A small contrastive audio-text model, trained from scratch.
Model: log mel input, encoder arch resnet_bottleneck, encoder depths [4, 4, 4, 4], encoder widths [128, 192, 288, 432], text encoder width 128, text encoder layers 6, text encoder norm rmsnorm, text encoder activation squared_relu.
Training: muon at rate 0.012, batches of 64.
Data: trained on single notes of musical instruments (NSynth), 184686 training examples, 1.0 epochs.
Rows from block 8 of the audio encoder, named by matrix and row number. Each number is 500 + 40 x the weight over its row's rms, rounded and kept within 0 to 999. All counts start at 0. Numbers have three digits each. After the name is the row's rms in percent of the matrix's.
# short1: shortcut pointwise conv (encoder.blocks.8.short.1.weight, 288x192x1x1), inputs 0-63
short1.72 082:423522572477574669481485545551524487555446552535458474471515545512543522490487476479499463469488472426495506464500456473467493462604496470544487481472522470515480397502481459469457467526437500
short1.73 089:494517572553435538609520453528554520446466487534521466522527428557532497458493585413527511523453480496516485528569546510491471486504533486555535508514492467538562413479469512545502465521504523
short1.74 102:459465461469517470495446542502495521458459427534468513480532564494508405529454518473447544489535490473511406524465503536478446452503496520464529471505495515477652486470465467435496511498513450
short1.75 098:488498546457516458485502520437473495519490531540487498498507548525492530507484474438510435493482538488491516459541520564488495555476513485469458487534446500550498486446552440589499556533512487
short1.76 097:429496585513438553505528541511480487521518490557546438494449552579441478513526509502539548483487448469512449572472473490590587426493546509472537523454556496564504505449487539461471475505540460
short1.77 100:489475517548461570409524471541484536436492496459520476562499505527456462568534447423519509533444471421459534438521456459548468544441511534497469427540520508487516534603563547475541530440498472
short1.78 101:471492449510398471516457466492507471456527468499494500589478503396503460452450475530485497492501504531569476486545532438604503521457452554424521519491541479492472458521563465452487526490552477
short1.79 104:510462584510484486594495507575459470520544523417473485460530540494512494538522588485475514475534534502559516469471573542486432476464592485453506549486497442509507487471519407488443498485527496
short1.80 111:439466504517520512452500525489494550547472527501472464480498485449493474487472564518508547478476501470508415497498517495510490411492477534544527449526541482497553574503504444538507561521521495
short1.81 107:483504567552460541475582519537456469524470517511478528432479467533530532470487504459501482508531452521485509510494538487486494468475433472456458486499520477547563506459488516486549462521440460
short1.82 104:517475456490528486512517512489458535575533445519492531463530461468511546582504477507580511479474471509471558481451497498467440563479505454513504538492511495523447446473451555565494495470499493
short1.83 102:551507469451419477569538545462539520529518485502478497522463463474517543461521473403476442486535521507463548503486510431460513519504460481524577481466551576461497432488445579501505461494521452
short1.84 094:476515530492552525550509546483467521518507558512475440526478528457507509524535466533538500471456557515445419502484541522468506511495533522521645456467502491501443497497426503494484528507481558
short1.85 108:561483438522506489545585561476517449577502492466525578495496455491502516491530552489511532468513555522548540417520497502490551463480502490447570508535612496416454492419468611457459531468496444
short1.86 102:473498479382480477521477553620537535499478495512503507473559505430440596537442513511509522521441484536467495518457522543550449500477473534447458494536502471496497535491467498562511507456493495
short1.87 097:545509497612440504540541472550525528486496431456524510554490457539472490503500520455512417521501507511558474484537456542487504486467476503566473494525539509452392526475505483542536464516491501
short1.88 098:559508472489498542546496532555486496477513494470493504532527528445482502478481435510507485568443501539466542474431547570472568513521499534475545470504440498617520481555482517492486440462485594
short1.89 101:498477518450462539520481512472510593524496589524567496476512524460549566468460431447532490550463487517497425570498505489508524528541541564525481512498523528500577505530501501460430500541521473
short1.90 103:466521408483543445480537485455500480481538451520478432440491476501568503436489561531486496469450530494536473557461488477483498526510532460522506472507533536523530487495537517504455505532495556
short1.91 100:482491547482520490547491547459464510469476605541487459521440481485520520532508490579546485522503497460534476439470449470511472483516507486562446528470518591492528514560511470584565463470564516
short1.92 099:438490466478534499555365463547487469486466545493527521513498462515461538446445519476530515498563481530529533582501518456554554452514519534510494480481485479534571535403448490547469498479485536
short1.93 102:402463506474504487508485514442484530530574487510437483494503493574509520515530501573502546504471525449473462580566489523492491468482482494530563559509482458505473513515579541478553511418517518
short1.94 101:509445513489500485448498474502478473514567502471537453533466499483572433479434438453506453522517483504526496548369497482510527529519516522453553573464429473471438490472482523554516496455490540
short1.95 100:492484478497495483385542494548491519498490474517557497471482452515547522515452523569550510517460540520518520556475494506480516499442493521488463529540595585527528457534460432471471473442544575
short1.96 105:538455546510527483576509546535567486474467482540529474473471565532529454525497490520524469461496458501456562548381479483467484473476525527489473513501473539482551490501467440508507532536599458
short1.97 097:473480508493534511469527521528464608557539406617504472509537523473530526510500496486494506462478561477510508567476462493512502525496445487503439518549494496478547512584515474511472482552490517
short1.98 097:557455447488634399458458603516481458443501521545488486498496494482498389496436493548434503494480483422484532537450510529475553513472567451484490507488489486541503537518502511543553436468467498
short1.99 100:493531489464517529500437561499556515466438459518515478529545545477493448460487488552491465493434509506602450526495475584532530453472526528542525466554455445463448535526480463537455468547604553
short1.100 100:535479505475446465546565506492498491498447474507519597571510496522499493457555474484525489502539536503466555462572490538525545538517566446518445448446506511543547535514468556476544482500475521
short1.101 105:531473548506495523529525491537502493556459537465473500498476430520526528585539502459472520479461471573463545488621504533393532557518510530575501442499524465530458500544562490497424473449514518
short1.102 104:496477528551434496481480532570561503512559436478483486487424462488470468521464462518503499466489503501463424513451490499505585488586497469453479472466498457429497451449531483504562545496516569
short1.103 106:459485499514527444579485528560472523498515504492505561638520525492493469509528515524496438501437578470489417489481531515501554561481561513508455509537522477488450515527540567453513520544506489
short1.104 110:572473462527503484448475556537457474515529494518526489442501545509476493487510464459513466459555519575417464483389487484448534468462486525530453479502536527548537462436456519471494437496511557
short1.105 099:417488512467446470491466502467487545486424466517471430483482499471494500545492464460471521504578475459435480543477486446447492525473542561454513518525476455453450535553409545534499552526541532
short1.106 105:514524490514504465549484453499575423515474544511443494499516602580503541488481596486472561500549544477519583466532465550465492510522477499511487473447481502511549458532455443464532425537516464
short1.107 094:442517526469582469512440487520516449383487509550472541514503490524470432520526536518604516461439510445504538464560489469481511488498488505518571486478486488588527478453514491549488504533486416
short1.108 103:437466514417547487444419516592503470528560487498502545479493523547549481563500494491423485477504429470511516491522571457539494526495479459590483484516509466423510492593476558528483483467509479
short1.109 103:498507505527510517493447566508496466507476468478485516440501539472478488435458554550520490551528519547528483517514478509507569595513518481479460494459464473598507459489497441472499483516501580
short1.110 097:483543459441506511547477414530486525470552506490512534516489495436492480485491461499460544542445599491546463519480562513498461571502522483462450471428491473519490414523464523517407570550475522
short1.111 102:540493527426578499498500500504460448607461536493497448499483488551502461490564502491512479510573564536493556530527495409478503446540507481476494488499437510470479464497474512489483469458407475
short1.112 095:516442512504434518470476540499488465479462470526449526588479516501538560545471490470489522471452484478547541466455476526491433531503545523549485485548508456487487521505492575446440492512498539
short1.113 073:486451502469505592511511426561544482444525411481450465520459467514491452470525444530467472460478521619407498496472534504471491508432505509536471470516471551506488434445432505471567520506545477
short1.114 097:431447480559497486433522580468631508492571534498506451447563552529544449521466479490470504485442469492503502528450443481550575482523469533561449485509531483458528473526399555573540438552481529
short1.115 096:482472530526582451474525499607496425531521521527498441545434517530464548473448548472523495538492616477473537494516457447503525471512527471460443471533525550440612511503528492437476533485463494
short1.116 098:489419474519541578500427459512481479492529464539562567538515469484506517426531509509542520474483583478485641544544518628419541435434498468477470487482602462512472510535491496478495482534591521
short1.117 106:539509513602496482519519487489515510541502485528501515477535557451491460455496505544535516467458438467482478543567425472496498494471499559572441428487525484527521527538492527452482497510546534
short1.118 069:454528413500455452473469510507553471510500628533479466475512472482557439481496479491484578458490442527517528495509497517516517483426508441510503470505567520518533547478558472494545466409522449
short1.119 073:496494522499466398462470527494445453437530518454492534551454445452491537493523517485481460518520497542445491499456484522535527577528543521596518490431449492539523477429537480538508512535446495
short1.120 105:435456490563499508537491531475553475518512518444530543515515501557494530432527457476518460478484523568439566513513511508494598495472494502547496482518530466466537485491579565470536500627429462
short1.121 100:522509461561506469455593465468541547453544499514481515549448484491505540495541471506522482510461632474529493428529624540396555479539502484432529504471507434513524480457502526497487524508446538
short1.122 105:497522483453468505528487469560542476493524448479476483553546487521531501453511483479554490497523467453462560512550545591464501488438484474513601442485495525459470483489494620532499521494450445
short1.123 104:408465504431444457502410528540546496466461458474477544455491521537543496420555506436491458482602516473505506574600516505535567474494492502460488463528515547516557513491552539433516464483432492
short1.124 099:520505533452508457542437450432472514503540500487520512522564464497467546510482467507470546524456515472461540467475529463457458512542413456550549424537505585463437524538414488469460446486447450
short1.125 097:489512530527519465479535482449506539538528531515459428514430472508501542582494477468510506408457542496542484521569531507451425536534461485504590464480456556523483491529486475535522511615560524
short1.126 099:471519533524488476512499515546492535506482494469518532499580440454454454501483464494510508574532583555499432498460580514425545494516528438453574509501520563501456471555499536456543478578583493
short1.127 109:514528467629485411542542522538495542461450544529531475441540479557539482442455549479484556502532506473509507486528587476571403536477441455514490520485491631479487489475443520475536483573458470
short1.128 095:516410466456429452445541572482510477522427513531516441514509507367441522499497479497495476483473523526500526509510517565555475488485498466570476469502577527525479513518475457507562535548426506
short1.129 094:456439536502503484461498515552559412443518559588496494491514531544461481492554502479510526590499546487548589508504446524526520545490466494589535534479514502468529434469479521547493525489433518
short1.130 101:469488587573511454553505543479497543538498451500535464484482505553552455497465482469474591518504493491452542509512473513483489489529444494500532540524568455501508491484431412461527549550513494
short1.131 105:532512390612474528521555484431547501478486492518480517557496512440469522479440448501491502502525489552528520461496552489489508443491455542526413484498552521480492461442520489521525522436530555
short1.132 106:499467521537503443481469494543472551495521428530499554490462527482500459534559527496460514500507457443469482415521388531533467530499491524524483498467440500527594480482461480515506549505474523
short1.133 100:511499505470496457515510462541453491567477487514406490426434504459445467491519537492547489521434529482514522559535461468458457504511594464548491532533499528541539449546435519451542383494522483
short1.134 107:584543482440552453515494512486520554548522552504629473461471429422495461453476500448560510444550462424518499488545569519500442507469566492525513495470530477417482424474469409436496481556489523
short1.135 111:499493534573515489464594401551533495544544535508453488489477564524459507509450569452492503486477508534492573479483410516528474472517450562552463468516444470505474477530487447439496556526501487
short1.136 094:598556458480465457464513495458479499496479470533502588515518453502504471495560441461439428491492483505461425491458493440508518512549526494501465467538488464590470500474509487505563439583541476
short1.137 101:446574514473533521541473502539479526550538420531590419476517527508517502506544487587531542451423507506471506529454489514525437563433491533548503506611491532500529527479532450453567509573468467
short1.138 099:547456573530490527411558524493579545517394448512461454557512518477464478435506476451496417503479626496499610442446498451510463478478461453494555588558583482467490471539488471488511554522546522
short1.139 112:588490471548504465525397447545468480456476509527490487541536527459461456483532414531452532461533499435566562553483480543484455502423491550491479508500432508467479514541463504461470522434429524
short1.140 098:406524470479440470533543486529480480516487492513534475453520546536530597415516444530531496578536503516505503454490501482444488427470520452542416474439499502488514475444486517588523494517551449
short1.141 098:453449502560531476567505515501466489484517499465571431478483505483492507490492521525505457529480493478536526453607515505445468496522536356511531486441552487505533538493509485534478463538426552
short1.142 114:534438440495510529494578495547418512493546520549499532499528492490533460559524540447523486534502626547498493438534518493468452528497482481484507541500518468549610471473501421500493509507448470
short1.143 106:482533517482484459455489476571487477488530482497476535487495563502568455467466517472497483488447590446540520465463465509448424513546499472495543485485470544520529487510494455607470505487480550
short1.144 105:520460497484533457539511464524507449530520452499453500549430519539585507548501486529457508544498580547554506532532603490517514559520512439563563533452508463463565519477619499529474458495505467
short1.145 101:492412486410469485465465492550497558449457538511462477479487522564562490482555475461476518519506547517511532536463502503494484471511477501507525466533462485549493440459593507483541547419478565
short1.146 111:523519459639528488513540554524500466498468448513497489537460526553517523530513454510490498477426551564531466506544474525474520463539487509470495485499500461455478486508543541456492534486488486
short1.147 080:469526513466454493449517525499511460489511490489496457535571516522458463409464489428512466479540482524452501534520439435471520482534448504574538480518588585541523466558469512474422515481494434
short1.148 100:429516512491534524434495520463525412448435548497477514498501508569473526481586532514487472467440473460500554482531529530525458589455470473492535488568447501473504479436468557450507488569493539
short1.149 101:453512562459512463552532528480432499524480550484512456476474471551444559504480458551461488481547470443539477549493489520519548486471473493431476534519543519536484494492482514437514467419488536
short1.150 099:498448511451582491464489512477578426582448534552532545529505509533473560528474473468460536474521492541560504455551481557517505541514507456568518442438483550498495532549598522489562538616549501
short1.151 101:536519543532488516464461460465487532523491539472448481561473497413493451483559554454480522527505513469521507450496431538493484489438497541414509507524482444534424513520494493567499542490505426
short1.152 107:596474479477476487480494496499527495427534509497515474452478443456443491485513457511456458445564460496556534511515491476495529419510490572514491517443452472433554436599435497503494494423469595
short1.153 105:507499493531503549526498520572587521414505518534483464561472516519468501528517484512436496442544459479529592579363481552484498552466438524561518432583552497530463459533496575512520460512537502
short1.154 097:508475385490540487483551490541479509527478576473517488496509470551519485521562499514543463504463547478501476541520453548471484476500444468559498452534492529542411490502485507470512440565440441
short1.155 100:632486540484460476515483543534530490518448483541566478467530540471466466515561543548464545460434529503527457515572434540473482602461469583493530485507499446456505515469494483530499501516552472
short1.156 102:546470514536474496511463463425472472568605442502531481558535503448448572439530509540623471554503517549434511552484518512507501459530519494517452505504535508448488500450480524511465443493454534
short1.157 106:644523445447460534474453467521487482460519494470485463549515463506447496539556475470465457507558492406476471557511515566543517539491454523475528540531488537483512446524525491603498479449454492
short1.158 099:525506466486482469517520483503497456476463525422477493485497488531461465589421527505520520449506575530443487424502500466483533470557477527481473482497486538464482476504583444494515533534499462
short1.159 105:471532510459521467489512531563503493499493386520465488552463514443452486492512457517470444478504482561522513494453570550473475543549494510458569524491538585427484540536511480505452564499508541
short1.160 094:474456564547565461448483475560519630489470464499472494565486476559580498500559477500499491485479669535459490522534515516411493540466548493516486498527544506581534527553463527526554518453552505
short1.161 105:430405465512581471551452499534514489525509510519471538500551451513473510485532520517485548459582476479542463519499483473450440502532480482531506519430455562445570492440513512537472476443484503
short1.162 099:459471460503453470460505500497559379468542507486489469506483546488474479578488453475545503563526519495531542515519521469470527449440503499494500510569471504610451493493455493574491496472524457
short1.163 112:499454520541475501420514517496474498428498464546545503472472540542506469518491509490509563464535470503469491493467514469520477548537492530566520541492522510556381505499463445567502486572550467
short1.164 083:467597507425446459500467565519435477490427494455511550510512548562484469486477570444430431564531477471456493484487467534491532502424541480494485417478524513494483519502445490468488497503487522
short1.165 093:512434552495479505528513476604508460490480528545508575444462515503491562518485466481450586511511454464477531442532433552513574506521484494528557517463472510584547572560482452471549474540466468
short1.166 105:487534450545460480433586481572570592546506584488481478517552637509459566523449470519431475453489538480479429446515454462509516439443438496545472470489453527480473492467462478467493443465466535
short1.167 107:523507547538520495485487467478528471478511501537493521549490506554588506477567545542472470556533449473432467515468483466512458483493564525533449532580515467564549528547579470512482476512501524
short1.168 103:514546519528461512499465441506518549494575467444425503478441451529492509417527546440440492529558443489519550494522525527464509534456585555585507478533532532625460482446586472495509489492517514
short1.169 087:423462478472542520490486550522468580491502524468534484472511472451478497480514506455528499542603512473460518498554443436511495528501560575540496552417487468521469482483488531508474474465504530
short1.170 097:576461563507520476488511487549569612432469491454504466554452541387461458517540533632504432520496484509478462459461446475491472606483438566547483434483477497458494496532518452486535508465508525
short1.171 097:503426512485525459463427507509522501495496520547472508455490443394558429557536556525504484495482519466546514529506418460539552438541534490447551492500504501506475470561447555469554526497551460
short1.172 095:494490556488487477448462506514500551468529476490428535517552444472480457522424496507517474508512592465512484469386438484528493552537435541517364568532558500493517456560456556486473489519572559
short1.173 100:538465487569487568466560450505519476565536455492484511550464528515495458483496501475473567530488482539504471478464427470491520469524495544460526459531467475513531517548493508488432576486538580
short1.174 096:463490475466450486513484492470543445477531430485459530447554547518526438538461404495442507521500471535528516465491477498495490538401531507472438505536473531527449507495500488499552475518524523
short1.175 102:420477446547480465481562511540476536498519445477512414463463494464452428495474558510573395550527618472507471420498496510536497486462531503462522535506585456476422447516456437455513490501503496
short1.176 101:462504509527617386497562495508466556449542426448415475491437517540545484450447495546533473465466553518383556432500491483535517482486545457499537504474514549473475510518440466485442569516514561
short1.177 101:421536523580510522522458506490514597467501517507459563492464464450536482444421416481499568474487531470566471502445550583503477454485522535555511405486423580521573515495520483402504493571464470
short1.178 107:508586479445567595504509528530452483556483533537523523554506547453532539481494469467480451456502482489477542481452436545527397478472525498465540515462518513457512465454537535466511474554533476
short1.179 105:441458538531474517484538508477462447485508552531515517527509525536524460485462451504499478508495553502449463435493477508579497460486454415593445530437510584451504483552448455442465487541494521
short1.180 102:473566491459486480546422486495585484500527604507470562441482488397496555496466488504503544533477542479490567511447500511493488458514458472491510521454480484490429466448466529490551406635500506
short1.181 097:528473517461539535454427514443512501529541457483556585509457469436496542516553443491500528455514558422515607526520437515555534478488506539444433533493433458508502484495551482479525526490497453
short1.182 100:592434548515457499476463569536505466471477478475536549493487515513494467473582492536614476537571524496442548480466498479510516531462479481513476538496543551506500562498498451473542546446523534
short1.183 092:443530504489577452478490554493514514472567511520542514507532467414537458482569462468535521463474455543525453486540507493470533510578529485486448515490536465460506546520509488484454573470573493
short1.184 103:501443495507456492526484479559535503429474461469452494450575491499470448454499508491516515507503520449457546557452474556521486568480484532592542493494570500565539516536523478520535480540454519
short1.185 095:519534532567621462533490564461493506546489500468390528508518432424446509509489492462472505518515540517484450473408567466463535523491473468543555496525474492443510500489509460529463505503540497
short1.186 085:487479472456464514501440491460534515490468490502495482454541489477491492591558479529489519528490422447520520522509471549551477577532507463487526563510513504450525517483580477545516470532502593
short1.187 105:459481514528482484505443497459519481537505541544554491585478500539475467459473471543511464495461519495469463511484534512456515553525558493583496496448548523503505533493447540568497512557464425
short1.188 090:550526404409416498475473480541508529503445460457478440543517536538465586488439490512533479506456451502508551544513506534496590490521541514514489493486528536514444519510472458497514474406492558
short1.189 099:539453471427503473538454513539465460594473425480510484509489472564443563530463538443445497557431581539444517458435526524475465489466393570560531476504547508507455430546505498526498451496501473
short1.190 085:495465587506513531483498459522495485451525551559486501495496497424480518522486524482419513481495608532482569518505522500484522514453482510495497497478465444475415515455469431483494444543477458
short1.191 102:496494556504444499466441512441521559566526537509510484571491472416457429449500470455516487503501445432483463475602516535477508508586532541528521439573544461543452506510443486486443522550525512
short1.192 104:550491506504569520514518588507489543480537538498454641525491452448489478492541502530491557511434577455479575511520482558550510539448581484499457511515451463591540475459469551553529497535486504
short1.193 097:429519496546558500471491490534450472440473476508488498468524470656496494564558461519512515455496508457469453544512473539463517537499520529493529566426546463480466590569520508514426511475477477
short1.194 100:514406477436560451455524473480496497492532494521474451434471534530573520547583458508507442465502459500479495466525508542456483497469498466509558450496462506458450414530552539509498416504471465
short1.195 094:439502562478538547481493629515508481497537575505470443548480530496478487481495507514502515391432494531477485535439519441512473534613557485467499455492454415480549481483513534479488414491502488
short1.196 088:530547480571475351495454442485451446466522500512423521507485514514470504507454508512432506466513503483520484501574491511522501501428536499507496451463526512488521491495528486465476497494505520
short1.197 090:524565446492457525475447545476520493478516435459412525421489490483428547518483475466535478547519489518565466498473489529569444565591491495449522609531459509560492449535554468527457410573486498
short1.198 114:478558509490521508495494512561489506512448469506430545480583501524496471528497543499444521504475472489512417444471493519521523433519523517479542505462497557408505496558474529558490567473489562
short1.199 103:498512514511549537526517498536517514500453482461488446498495495537546571519485477473497504511478441517464524493459523479438474417490446504491456502460513516430599495487495530394477515510498533
short1.200 100:575522535494493526503518548560462499537467482448469554464543500506506553514545498527570464522475517523486541479542403508479518483527581521540487515469468408500537507516515507546448490529519471
short1.201 101:472417492632490513551515431605478477514470487472498493575454539476470545473504479489531511484503424470545510422500551493495446483534489558479489454528490536482522500515470514482480525451462555
short1.202 102:471442456497504596600456518507490522478491494550540460499540578451419498475477404536550522489457488522520491493481444506446502498536579487525556499469520496530423511526448564590558527472537475
short1.203 097:424460430519506488563474457610500516518458459457498450519539517487489513507518453441616505469514638495474453516472569535497462569539462546495562447446536475429504514539447493453419477493471566
short1.204 112:452456520502501514433480498476554540499503407422489488500443523492520501522492488506532473482550526483455495457462545521448533522478460479484613497503524513416509499451479530382468432574501476
short1.205 098:469509478465475508541543419585610468445549568453492522524485555551488470500500484405446554457513484473527533477574520483449554437580497486456422499465466490500467508467500534499504549489485459
short1.206 100:443455495537509554496495539556560573548458450589536463467551513537446492527458540607467470544534502468505499469469446486447504600532483528533548499514540473547500541448573472521515498483551515
short1.207 090:423420574563489510515430489534534462538507529450474494483578496478446411510494495517505548515550442480505491489484459494539485511532511495404557472472464460502580469456526476560495527488511466
short1.208 110:521539491476456476487562476556458517545485485548535524439429475496470418511543462494512455476471464448505545477490564476522549476573509431523535469509480544530463476514494410486499620451504479
short1.209 098:461474422508471482479477528493585505531464576502500456462508417487461482535489553483525546491510502559501446552494422487498501452525487483556623559480561579467443535476521454520534493539486467
short1.210 104:498509472478489486499453526441533534474456475445453470512507497430461509479510437453446445463542498485552502474476525459522517490454546557460450424422518531475507503530576457461448501541512491
short1.211 098:482516567543545533517539666538490496487476485540482510467515433546456518524469493486477501479493480438486530474514513477466535506547454510469475423457493551437472539450457559547563504451512518
short1.212 106:448494524519452525515550454382522570536516518525473491459483524502533554507501464495532521464610483430495517432499442520570542504518543501506563485460530483452503514590486536496438498498517479
short1.213 101:453448438541623479535509553518508509467500556487508532577493464520520441504433443491487543512488502513508482435523526456514496495520476487434481508474515472553470470462536543532431471503455475
short1.214 109:586439435525403515479544475527561502552474474538535520488438555502530477469500444551543470526493515474462559500524449437481537504506464517548488479533536446534490474530630517461476528540488549
short1.215 102:471419509514527491525490487501500480549552548470514524540521507498489483455529609428484486511524511489439549497472544552524531511513514596507484491552482478415485490424501506442466513501445540
short1.216 116:562533535500585554493510519519524517565511441491519498541532531488458537502523508504523517484603491458432522570482470517485542500505475467483485481479575494490485500541460549550516458436492448
short1.217 099:531537487507486511529551472520514478537502537550544540482504499540519546418573488503512517486490565461513573524536393519457598475490415467467469527509584462508527572526415600502469500545516501
short1.218 093:445580530469477487453453498456509579461523507561477515482526497505454523550499478481491450448529491505574529473419576458542496521466460493480449566478534476593462527591469496444488556481531456
short1.219 109:482487518526497499496552493493540544429542531485509444438467473467537468425497506530531468503474574480534593531481453512491531478466570545565418552482554442469464473474416486492569491536519545
short1.220 111:461507450455462438464457524554540518445464572490448453500515574560458532481459490538546587448491461466481487441465447535532536459498489511465505489514522492590580528540463536544437611497454515
short1.221 109:574476551521515480508452514500482459520529514501556528477533458503463514425425555509602509467429512521479534567506561517515495529490598446565425531456517511467517502461538482548469459518550508
short1.222 099:436506551457507495477557553518482518464536508503484533460472488524459486519514539530528557499474501479510536475483471434471472571423491467451527493479565446514523451417467507457534530555492533
short1.223 110:532475513461464462474469538539477393488494527542556519397469506681392483514515489439558485517531494571433555572469475541531498480460492526516507508505486417554481425490481576533479475533468555
short1.224 108:462515519555481423487525474538479536502539409502488449539479536600567442497501593566424501496471448449490520497566549456537519490516517562543542509514516445558468474486559544531551499514478530
short1.225 099:528538453490528494510503499549611533527494493477522503518519530559463515453537547558511458483472462522447443519430467587511551477505469488503514514536473485463517512468526494522546506484477519
short1.226 104:548486457489623449544491490501444482506476534443474466511479499518500492503509571484464491486418531525484495508524456468464465523498536513504501479558468486591400484506495465525478440426482470
short1.227 100:545462519475448562465522494464497470475468504516472476533482526427533568550514458520502484524488492527540473457516580506441558501522491497526470511422556563590484512497552471461558528494503479
short1.228 103:509489505453445453556515449549478499429446434504481533526492505506535469505497514538514443582490596472536507479535519523510483514479536530464496490490544532476528469520410451502590495600503550
short1.229 108:579444472466475495517487450436483496524511503530507531485502559482561414534544566444469488486439546439439488547573497537545539484448514570491466463526563477487443491437528491455549505469480446
short1.230 108:479528543471534487547399515522470587581532532481436535457516446518496463539481481493409489506483572470450493597478530515519507452557548449579449481541521516539476486450539478480541391523549485
short1.231 094:477497509492548465579442465473496507486519513525455434493508529475494527504428401493492498516496501506466459471519542516473450538457514488439483493444506464412562462520523485525443582588552455
short1.232 109:537516468505472514474513498562483522412528540496488482485516618464550494524559518508513503503520492526505544510519516490524486502489523489504527548543518488381545535529544462540519520529526535
short1.233 105:411504490507530504540597572589545500497469568518515516536506547570458536533462468457543560509478518454501492519474509510535489507477494438538463503536482553441411445493533433564501466532466476
short1.234 102:525500489444450547484541526541473529459501515476449452511498515531501488587515468541536564508454578503506441484488486514547466516409458518454412445477518578497429484552466518490486485487442532
short1.235 086:465485445530660456468457399438491525505480507487501504488413503584485509488417467455512507444514444486506495445491519518515527492456497540495485584491473509484476521553558520479501566437500445
short1.236 102:498520550504467546453575561472487480486481517524441435584505513531465520507459543509439466531511529504400536513443599482560448564518452515491592498530466521453565525418539549426489448519512484
short1.237 104:514546563451521496506499490441477571525533449472484510494522446519475491477530570455522458474384509423540386501527471527464517494497508487439586434516493507530601445496466482487545473479490465
short1.238 099:501544481509451531457542500496570520521504465491522506448454506574538605479532531548452436507529522480495544447496507528532505560485446471532480457441507547539438493500529498525477481454527472
short1.239 097:539480519500466509520501513527466491467545549418460459530528487647504408477440482439474520454473585521509447483487520533485552458491552506525542457474496531476500520469444454494519479448473470
short1.240 078:450497518479493549456562556537508481523627448544408496504511554601507465468500539473439530541481477485554513488461407432542549589529449459489496493457452457478465482443481452478558433466514537
short1.241 090:486438494416500446530547498493474477476499556584562493595544494500401530521452528528507539574495499544503530460580483559544460442486478499468465403585581526483442490523554499480496432483533528
short1.242 095:511463525483460555469452529501471474502544494496516465481552427528485449466595567486514523533503553481488526541475533558533511456472507422514477464447441463466534383541485480488424479484509524
short1.243 097:476432489505463456531428433509525487488475516484405501529506483569514488502473572482440480528458553441452531495564531561494501468484560474511514474461508540541470520458504544505422439525531531
short1.244 106:488505488479513437453459469482447451522499500477476546490524492458475475576505549561518516475476516479508545456513446448417477511489480498512486493538513528528487505481516600514539526457496578
short1.245 094:487519489539509508382574571522517492538503505473546477512523517517531549510495496501424526438491436460471507580492511530519516442485534484458404434435560496481554420479568451506531585526481522
short1.246 087:430531527553539483490459512573538514470428477526529471587506509453524449537505484582594417482519501482525468459505555537529479484467461520485460458528549464467515515580424575496541482573555553
short1.247 116:528486484498497494456475444540559521429514514457515522529426509480491478499527508455471432547442550484509552588499505566529487467455508534535493445509378451510478495447469435482465525472514565
short1.248 101:556469492581628544518491467481508496469468504553503498567426525527571505479535403497419505465527538559466461517542471467477487512495487443480470511480457442534482512504548498485558476518499480
short1.249 091:472498486500416492607465525544444578576470543459517506552510470474422462517558518477520472509509543459544530494435492538473440558498505494506511499521466473403502502470499511523494545469460507
short1.250 077:472556474457470490466492525463506497448524461462474416532472506514563538504456450460465513447485504498479443409525492488563494435519470540433549501460481476496541434496490439513441478519462545
short1.251 107:524505474459657472505425529508437562555463570515503500464567510470457506542490483509526468502483531525474531497387510503497508538485501439494508532531551518435470459540485449517434473527555503
short1.252 096:456441471552512464457435470423414496472512475475535492408495627464491537540434449555501530556507567511484433509523536529458551457516566529521497472503564520555539493468479527543494520468568504
short1.253 104:507475504460464508543457533449500475433498507482468564495478514515536518545554500465531517452454520500483539530511445550464500490510492490522501531461550583500463489469505513425467500506537518
short1.254 103:569477526444517470506491513522477466457577519519567532511505475487481508531518470555584541497534507517493454460535513453545428555486471493613464457580532534508475498492516585443496473535506530
short1.255 105:432456453494520436441443469515530483489553453494544525518510486485548511471563504472527511475526492469549512567454515479543525559457570547506446470507499469496479501547540437463397464486472445
short1.256 095:454420510499467493469488574517489477477528500512524482468543481519472523528497470489492542531480517556439564487485526517550546485491483505507456489470500571561506536477480482582511539473398491
short1.257 101:554483487485499557499540460499456509562451470482484481585557479524545545518524458473520507522426555440479569501534509524533545500444476465452512474474508513538492490449538512448544517498497541
short1.258 080:499584547458490562532415494463445523419504528501463486438504547559573499470498617468455484469497521508453462487509421476520424470512575477490461455451493527518566498490440473491527511498513493
short1.259 100:415487502558528534502515508448429509563485474483520444507540500526485519538472485470466499494456509477562516498530496483497442443466528507533449492546593509467464493559524502550525552531549502
short1.260 096:424496506444472524567588471521527512517527533513501451517453499486545474424462488484559511496511452459546491515495563464528472505465570510480500502420562523456555480533477437561514526514495456
short1.261 103:469451498430511433496511495546456472448499468530543435450433499498569448483525512497497495463604504565533549480421443472524484541508525513472500503498523505499506441562464436500500502480534487
short1.262 104:487484499466595557456508438483425517566497525529541432445590526518509445514555501507485489444422578524515593514508487499496484491539534488508441516453467477605514526575480516543457483461523595
short1.263 107:517561482566653435580513528512482521433507446500529551545440476516547526529467478507471466484454554535474466478511495478483554543508508514444495543500566523566493483524460485467431523505473482
short1.264 111:515449463625478518471413447519467514513551540481542548519570576438413501501494511497554500450467557488511501468500524468536538525544455519473466490475493465505507509533482498560502509448543535
short1.265 092:531515537429537552493440472496504502458578428533483476413568462493438532454505515460487500501497490478496532511481496446534505559491475440458492507511528483495469512474493458480486582415488538